Weights of a small self-supervised image encoder.
Model: 12.5M parameters, 48-pixel images, arch swin, norm layernorm, activation silu, moe top_k, depths [3, 3, 8, 3], widths [64, 128, 256, 512].
Training: adamw at rate 0.00095, 5800 steps.
Rows from block 5, named by matrix and row number. Each number is 500 + 25 x the weight over its row's rms, rounded and kept within 0 to 999. All counts start at 0. Numbers have three digits each. After the name is the row's rms in percent of the matrix's.
# proj: window attention output (model.blocks.5.attn.proj.weight, 128x128), inputs 43-85
proj.0 087:509503473523523521526489508502482516521460546475512442485531512461491517489524488482481493524521440532551416448492514510507490478
proj.1 115:510523499571511509488520503484525498496502534528527485491503514527495509497510508505522481469532482463529497491464538512510461480
proj.2 105:470481506501470512504540529537574494494489518501529495507487526503466461501514510459507490513443466437503526550512481487469456506
proj.3 102:509534500518504531454503488509517540529510454543523493500505495448482487481522517480528513555549479510519496498496513500486484495
proj.4 067:432483501483494501491483468493472500463500496509467547511459479489467508544539522532457465505511486527470495558504484514536485508
proj.5 094:498498498459452516530515515496494502481511491485491506495473512492549494524531488470503495515557519473509464470529515507449466492
proj.6 088:488511514486474485467514521500442513494559474517529505496528502509528557480519497514525511532552484534450512450542486506476524518
proj.7 090:468533472487492493542455494453472491490484486473484506504536488471531511498489495515487489467476495468469492509518476474505520531
proj.8 105:461525537505485494420472486477519502507508464535514504488479503467473498508512484485507514487505530487510491480508458460474502494
proj.9 102:501535488516506504529489535493502485533508556516521485505512484542548493461497543504479545468503505514476534539519457479516517510
proj.10 104:496498507474501515426535500531500492467539433479487550489467544496499497496512466468492476513482514501478507446491518492500475488
proj.11 123:488477478485484485494478480517574525509514461542501534507456508508513471473492526455506507508492455479504522549493507516509475517
proj.12 073:481527490432498493482494523522533501499521471531490505477494496522518475496511527545481513518527502553507490484509511546541472524
proj.13 087:512519511453465515441513496503524509493497478490502482499508530509521544483487482507504511505524484468486492502518525515464501489
proj.14 103:502511487478512489441505482529536504502506421493509575497468516472534488488498520522488504445472550535501517499485477488518463501
proj.15 103:516543543511476482520413490470475517528479552507486473463497476514494465455502486497497523475491547525500519555536487499482503496
proj.16 094:489489526520458491538510531517522512456530474512493513493472533515517504490479508518527492496485514520502475485503488456462475528
proj.17 096:483456498498540488530523510499541501485466473552481577526498485498469509495506527455508528518499467496497447509494500517494517497
proj.18 120:554516496468498503521464466486503485494531490451521478503486501472526467484518511527462500452429489501484508536514484506545493512
proj.19 096:529507494460484524543494487490509535511493480463469480484521465519495526512500467494502524526464476436478483525484514500445497494
proj.20 130:493458518469513505541505508550550500525497530478522527496453511500470492497492504499483457468478457470509526561468500510557459490
proj.21 097:480527478520488561567515551493513482537471548508537477496518490505520489504512517469532527494486522519482529538505484480499549531
proj.22 088:516477490447501521511489508531496500508497506529533489482492527486511504518524438499494490530516506474471495533513436478479531501
proj.23 079:516518520522516500460540487516505509476518501481512521508465515497452504482493464486581494511532471493548494457497543513494476490
proj.24 096:540507501489524531524459532464461520469505492503461450504502534478561513549508499504484500552530506549484494497521532504494540550
proj.25 091:462523476524510509488468514474487478521477578476515452554544490499519519493491514467519530523524476502532503523467542479544500498
proj.26 079:487465494472475489494480496484494477502514447469515441523526472493523497531531513500532501525492481471473505509524540492457481492
proj.27 081:482525501479463491498482490504493539472461501491446484520501482486480512504475514486469486493479484513501506508512506462469463530
proj.28 092:501509483443473502450495495521469527477509456515489488510513491488523456483474518471480543475449483504495506524504499495474449500
proj.29 104:507539484479513515509548495550515539482513507503504526468482490485490507500459497477502531503520538548498473461528487464515519512
proj.30 088:513536506517452502438550492531509533495546481510510491462490537487539510483528507513500493518506497534498473466478459530470487531
proj.31 098:508534482504485521568496471499524480477472497475504525501508449488496520547507500523507468472522540513482486492492501525533472505
proj.32 137:521528512529492531527532494506507498503476502536533471501502435530478497549508513559506505494573511521506489486519486495495530496
proj.33 110:531530503530469497505505494577518503485521487514474515528490519498465490453498503539523531508495508500571495486482545524477448459
proj.34 105:519498500513544495487535509524488523483516441569517505498483492507510509486491474515536509499540538546512456433503539522500531502
proj.35 084:485495448521497509519539459507517500510497480518532480482533478523511497523476505523514523518563470504499517467569498452466519527
proj.36 096:513502490515470480540529509507506500490460517456512493509468487519539472526489490526471504510493474485507499520531505499500484462
proj.37 101:474468531485485482547504521489496483513460592457498494495504493501484485492501470481528512487488503502501496542452484481518502472
proj.38 096:512467470502496525532488507489480494466507491492474529501520508506534523534473473473489512527518490508499473496552548534466459478
proj.39 106:521525525527517492431508516500461485482563464524495504496487543475466521511523501551510506525505521496494479468465469482515541523
proj.40 131:471486480489487493511501508499501524522492514499515485484471499519500473455518516454515549526520503503517506500471487488503519544
proj.41 099:478494518490552473496526497509507522493517541471498529517461511507498513544493478516497454468524492478476494513463495522525438523
proj.42 113:478501460476521519487544491505497525486495524487518510477530528525517503514508478494490509501476483471507500530501515493461482486
proj.43 098:467484471475465499554466534479461496528503536459508529492501448492520503490507486486488476485481503464492491529472480461542511502
proj.44 106:469472462483508497495500472504510497502479517478517533501500477468527516490528473478487501448416507481487490535444486520515493468
proj.45 090:502470512517501532519516512485502515511460516536546459499522463498513488491510503471504503456496516538515519516513476495530567482
proj.46 104:536504475517564485484474513477502529490489517547500488474506542512504526507488525488500498532518504566496491460542515507505532522
proj.47 087:530485466434498486445505523528495515522538504479494515547524522473524479472474542502508520509481532555518474520501524514528510479
proj.48 095:469506466492472502547532508515487472498477535492500511507509509450509489477512477451476536493448479466535521556520501491451448499
proj.49 105:491523501500484498525511499508487470491548455498465517480490501528492528505506486500479507526514519521471482467512454493497517525
proj.50 095:509485502499584478457507516504513503507525480511498531506536524547481487526509531486513469496513499503510484491504510549522531508
proj.51 084:522516502461480510543524449528495514504527520501552497486490512483540488454491467505484514494489547547521497457452500496517522504
proj.52 138:535517474517517507444485508517482492489509455523470518514523480530537497482483525529528492478512520507543493498490513493554520489
proj.53 090:506509519521495508484559490543467487471527472495487479462538526499475537526516498506535534521501494527517492473526513482451531515
proj.54 102:525431492504490517563488525493498482499459522491518487523510463483507468502516523485490498474488514527487515538516533525500529518
proj.55 095:501544513541494475474498470504517505488504486551494516509496518509499479490462554490542529502519483550521499488491508506534519512
proj.56 125:462451487481493477551490501491527492509477570465490523521501494497510517481522496472500490512478507460511482509477469491500483515
proj.57 090:503472526460481500456508460564512484510494458518475538479514442480509518502475506504495483503506493486475470512526535530490528527
proj.58 125:535474490477542524500469490516516476491504478514505507537484469526462473497480515522525479485512494492487505536492528531556508534
proj.59 088:480501494505511511503485508451485520540490552486504494502507509499488532494466490527495500545503517484523487456492507475524575558
proj.60 118:516565510555494531576473524460502528504481513514516485510466483525504483487503503531531521499589481542523508451502503495505525500
proj.61 076:471479487554541495470494514469466479513509517475506474521533519517475469523504476490513511488476512489536550506507501525467516475
proj.62 115:500514515514533497476554508568534485479526477480563488510494486518470523482485485526501491507508492452526494453451526484500456475
proj.63 106:481480491545503476448522492533513487510514522466487519485536505509493511478493482467526498482440560487480495523457517504529483495
proj.64 100:475512502466504504479459492453448481483509538508496491522467489532536508513520478500468462511501503516508475491524477461497544549
proj.65 101:475511506476456505561491487492479499522487584521519458510502507525496507492494494501495528536493526503510489531523472530483541498
proj.66 108:512482480529518501515523464499540542494474463497489521487492467520487471474487509498532457425480535529497551539503515481511509481
proj.67 092:490520493489518477451464495477472494485563468498459526523529568516518495497510497472464472543481501481484497514499513517471472544
proj.68 084:477479503512522482503464483486492484505470482505474476506502508538515498523529487494515486547555466473498519479544513517454506483
proj.69 120:459494489471473516531488515472482506498518534489515498471534524489533488528493498463461461502463513453496526506506466468485470517
proj.70 114:489530514486483488441487499542496491490540409504482522508521548495497479489510496529488489524453496522504506467526495480466479494
proj.71 092:506462503489531484493455494492473493495486567456510494554496515490519472496478466441485497488435522494507516513501508512505464523
proj.72 109:488538522485495504454511503469488483507504401518540501527496502467438507508519521501508510469472517501498500505490484485479479502
proj.73 105:524475506494531494517487509508532496515471490522488535481478465470450498469497485433498454474492496493521496512486477521472492544
proj.74 108:500491503492502471510462489477483508517453547514504495520509510503446504469510492496514473530499460535506452461497533503522488500
proj.75 072:490523516446487498521521470481504481484505494481490482496485534506539473491522484530453512459463509509503523514519477486490491493
proj.76 122:532498517473527499455554496549529487470557455516507534495479468497475497498516491544527496494503518490514482493467525527534481489
proj.77 102:480504508498516499532517516460441522502463513461528466514549500484506516475490493487499477519487500491509488482486488475465498525
proj.78 118:499529527492534489468486495530485508475548472490508529537498520497488511538472483533502463552557472486488487445505523504524501517
proj.79 096:500479519528483538497487505429465472481492568447502446532533524495523506479529498499532504496466527498522507520460522500505513470
proj.80 104:517535493473512502582466501451504533482467499508503504462481476463544488509483456533471460512547501518489470461529492514479518516
proj.81 076:559502486536499503480511479490500471512487466533492519487479491492498462468522531547495538516490492502458451532558486526498556486
proj.82 092:496477496534541506514482498434475481474490540540477513511503525528487497521519517487506486527503512497488498500541480535497537493
proj.83 107:488484505545532496470498492531514488485541460545502576485529503528452496482480520480575516476509490492506516539512493467503490507
proj.84 085:484539496431469502535521491475488525487498498467506444508523474480502463485498492439492517513454497501490490527486480535500507521
proj.85 075:562462479523483485534523512496512504510461535503506445506530445484506518474529476478469506539553506520493482507509491534524520514
proj.86 090:491500513529508478488476478496526451492507483444465503478522541529494487518486496469500477509480419444515516535484487460463490492
proj.87 098:519488537515522502524494507503497476507482501494491488551450499498463453507512515512496519471488486509504515542469494498513518502
proj.88 091:476476516521469475479461488474511470492496507491482486491515494479519525477508520447519484505490509499434526521520469487425520492
proj.89 098:505517509569478511470499461528513493487495450489476510489509511496479494485484512553556503503549516507532479488529510519490527503
proj.90 089:519546493465456478533509515515506492505501489487490484460483477469537496494511480548450492475519531540491480465506480512526543526
proj.91 122:470523501542521493452546495493459507514503511523514480511532470512450507486482549487517527504504516484536510516460518495518517488
proj.92 104:495526502490483498509543456511462497489490519527504503520499494487492524522530492514548511573550473510505469469495502488495554507
proj.93 075:471506486481520523520505483549507546495482528497498479511538522491518476496520525471480502517477511514516509527461496467502453504
proj.94 095:480456461507470526517512493527532475495486452468495538535534476469491531512503513508480514480424504495517502528511490501513508520
proj.95 129:512468486515545503479458499480474493498510553501487504512498521510542512487492517483459502492464505498469520514501529520522513517
proj.96 089:521494510538498490435514478530491453500529485492495530530488514505462502466514482503505526437453509467518528530496501516522456476
proj.97 089:508500479522522551542465504469497511486504557482514478539487470550478494461506461518495479478510531502480514508492509537523533485
proj.98 107:471480465483547491500478528477447507505495540485487484497547533533554539499498488496479464508497491446510507534502498510526486510
proj.99 096:504503512532569514507508511470481484556483516494514497521516496496469493508525500482516474501508450511521547505481515499518540519
proj.100 107:505546504441524464486530485478485505506488562479473499490520523481513492488500458465473508488463520518486501457522449474449476512
proj.101 101:500506473551470489487488515502494461504489504464510480528546477490449472525509518509523540486451485475526534535451478482487491454
proj.102 088:479524479537470517477474499482472498500487430529478520465523497479494466457516483535474493516477469462515463496540512503484468467
proj.103 094:510494540515534491504525502502560500501481518511507509514500520530517490515499494538484463499542464483550475480503535534519458494
proj.104 095:462505512530525494555493506496485480510466570509515483484500493558456507516502498552536529538568469473535502473492519471520491494
proj.105 085:493486482453462530530498484492537497496512468495455554462456484495537499505463464487452475500479538488460551482539498543489520536
proj.106 098:490493488506513469495494527503499481483492499529513531495530474516511525512465490554507461496521518529501491491503513508520558521
proj.107 117:484512473483516506510499509505502522505492478499476526465498465522512493523469504524489519487529491548529492497532455438495523503
proj.108 091:443509508520487499474528481497508463543534503517518497439507502491520526536474550530534509492500460473487491523520520514514509513
proj.109 078:513500490543500521474570525526505469517538475520460503508510493524484496500513517522532507564520491498530510484489515502491470492
proj.110 116:499490477487515489474495481484520503481522495503506492540557518491502476480474503486500534475452515475524470498433526515540453456
proj.111 132:488507497537452508474505516507490490506476495480496498484518487528501514515483516545504527533508486486508510474491506511474499445
proj.112 078:543522523500550469512471488462465465500458545493505462524517508471518484478502492506467483520537517501510509480481529535519502462
proj.113 109:496500520535490493523482522481438542509521543495472475482538542501537484465485512512519507491524542527519479465532469457484506501
proj.114 087:499512458521506489497462516472478514476499497514472494487487524500567504474469470546461529480524523478509511518490481510537501481
proj.115 096:519529490502519516532526492491472483501455549534516494532496454495462502514510511538509531426495507497494509518520533524499504496
proj.116 085:492536527507459493552474465514515512517475544498505478491515489492482491502500513486497566502507508557516527510480497475505515491
proj.117 098:535485511514442517535472487519518533499473498478502491512505526466527478451496522451497514461449471540506543559522530509516494499
proj.118 087:501464497487506464481503492452489474514483487497493489498522510468486484491510530468510503516466483489469535536495512535499508488
proj.119 126:487546524521464481441504512498472463500512441507504518494500482484519502505497469556495502483510567538501486462494466493475499525
proj.120 103:477514510515555518538506498509514491547466540532539470517494481540476504502488488540513474468534498523529506467497500473539535498
proj.121 084:496503516497529490518488508445506523507475568504519504478521519528525473488521473555524517496585510532496481478492493524502496500
proj.122 095:528465497491495504469543518534482426463531494500474513492472523489474508501503492497453503507430488495499489555492465497499493492
proj.123 107:486540462538495480479483510478490490510482496510475502480513482498516505525461474522486518449490556514529498523507499473488541486
proj.124 079:493501466500475473448557476508521494501470415506495502518490486493513488527495526542530530490501473476510469451473512484494479503
proj.125 088:466495530468478506503493484486505521482500516448485459511487504512509515512492473483478488506515472472503490478482516484432522496
proj.126 113:516462509478493515482526514486529498500509482481478572483450476511546495506496485494486489446444519505470494522510507521532466509
proj.127 087:494479513486470467454487498510508471458514458497493515512501521512455504525530515475548504575491507484489517514486524508463481495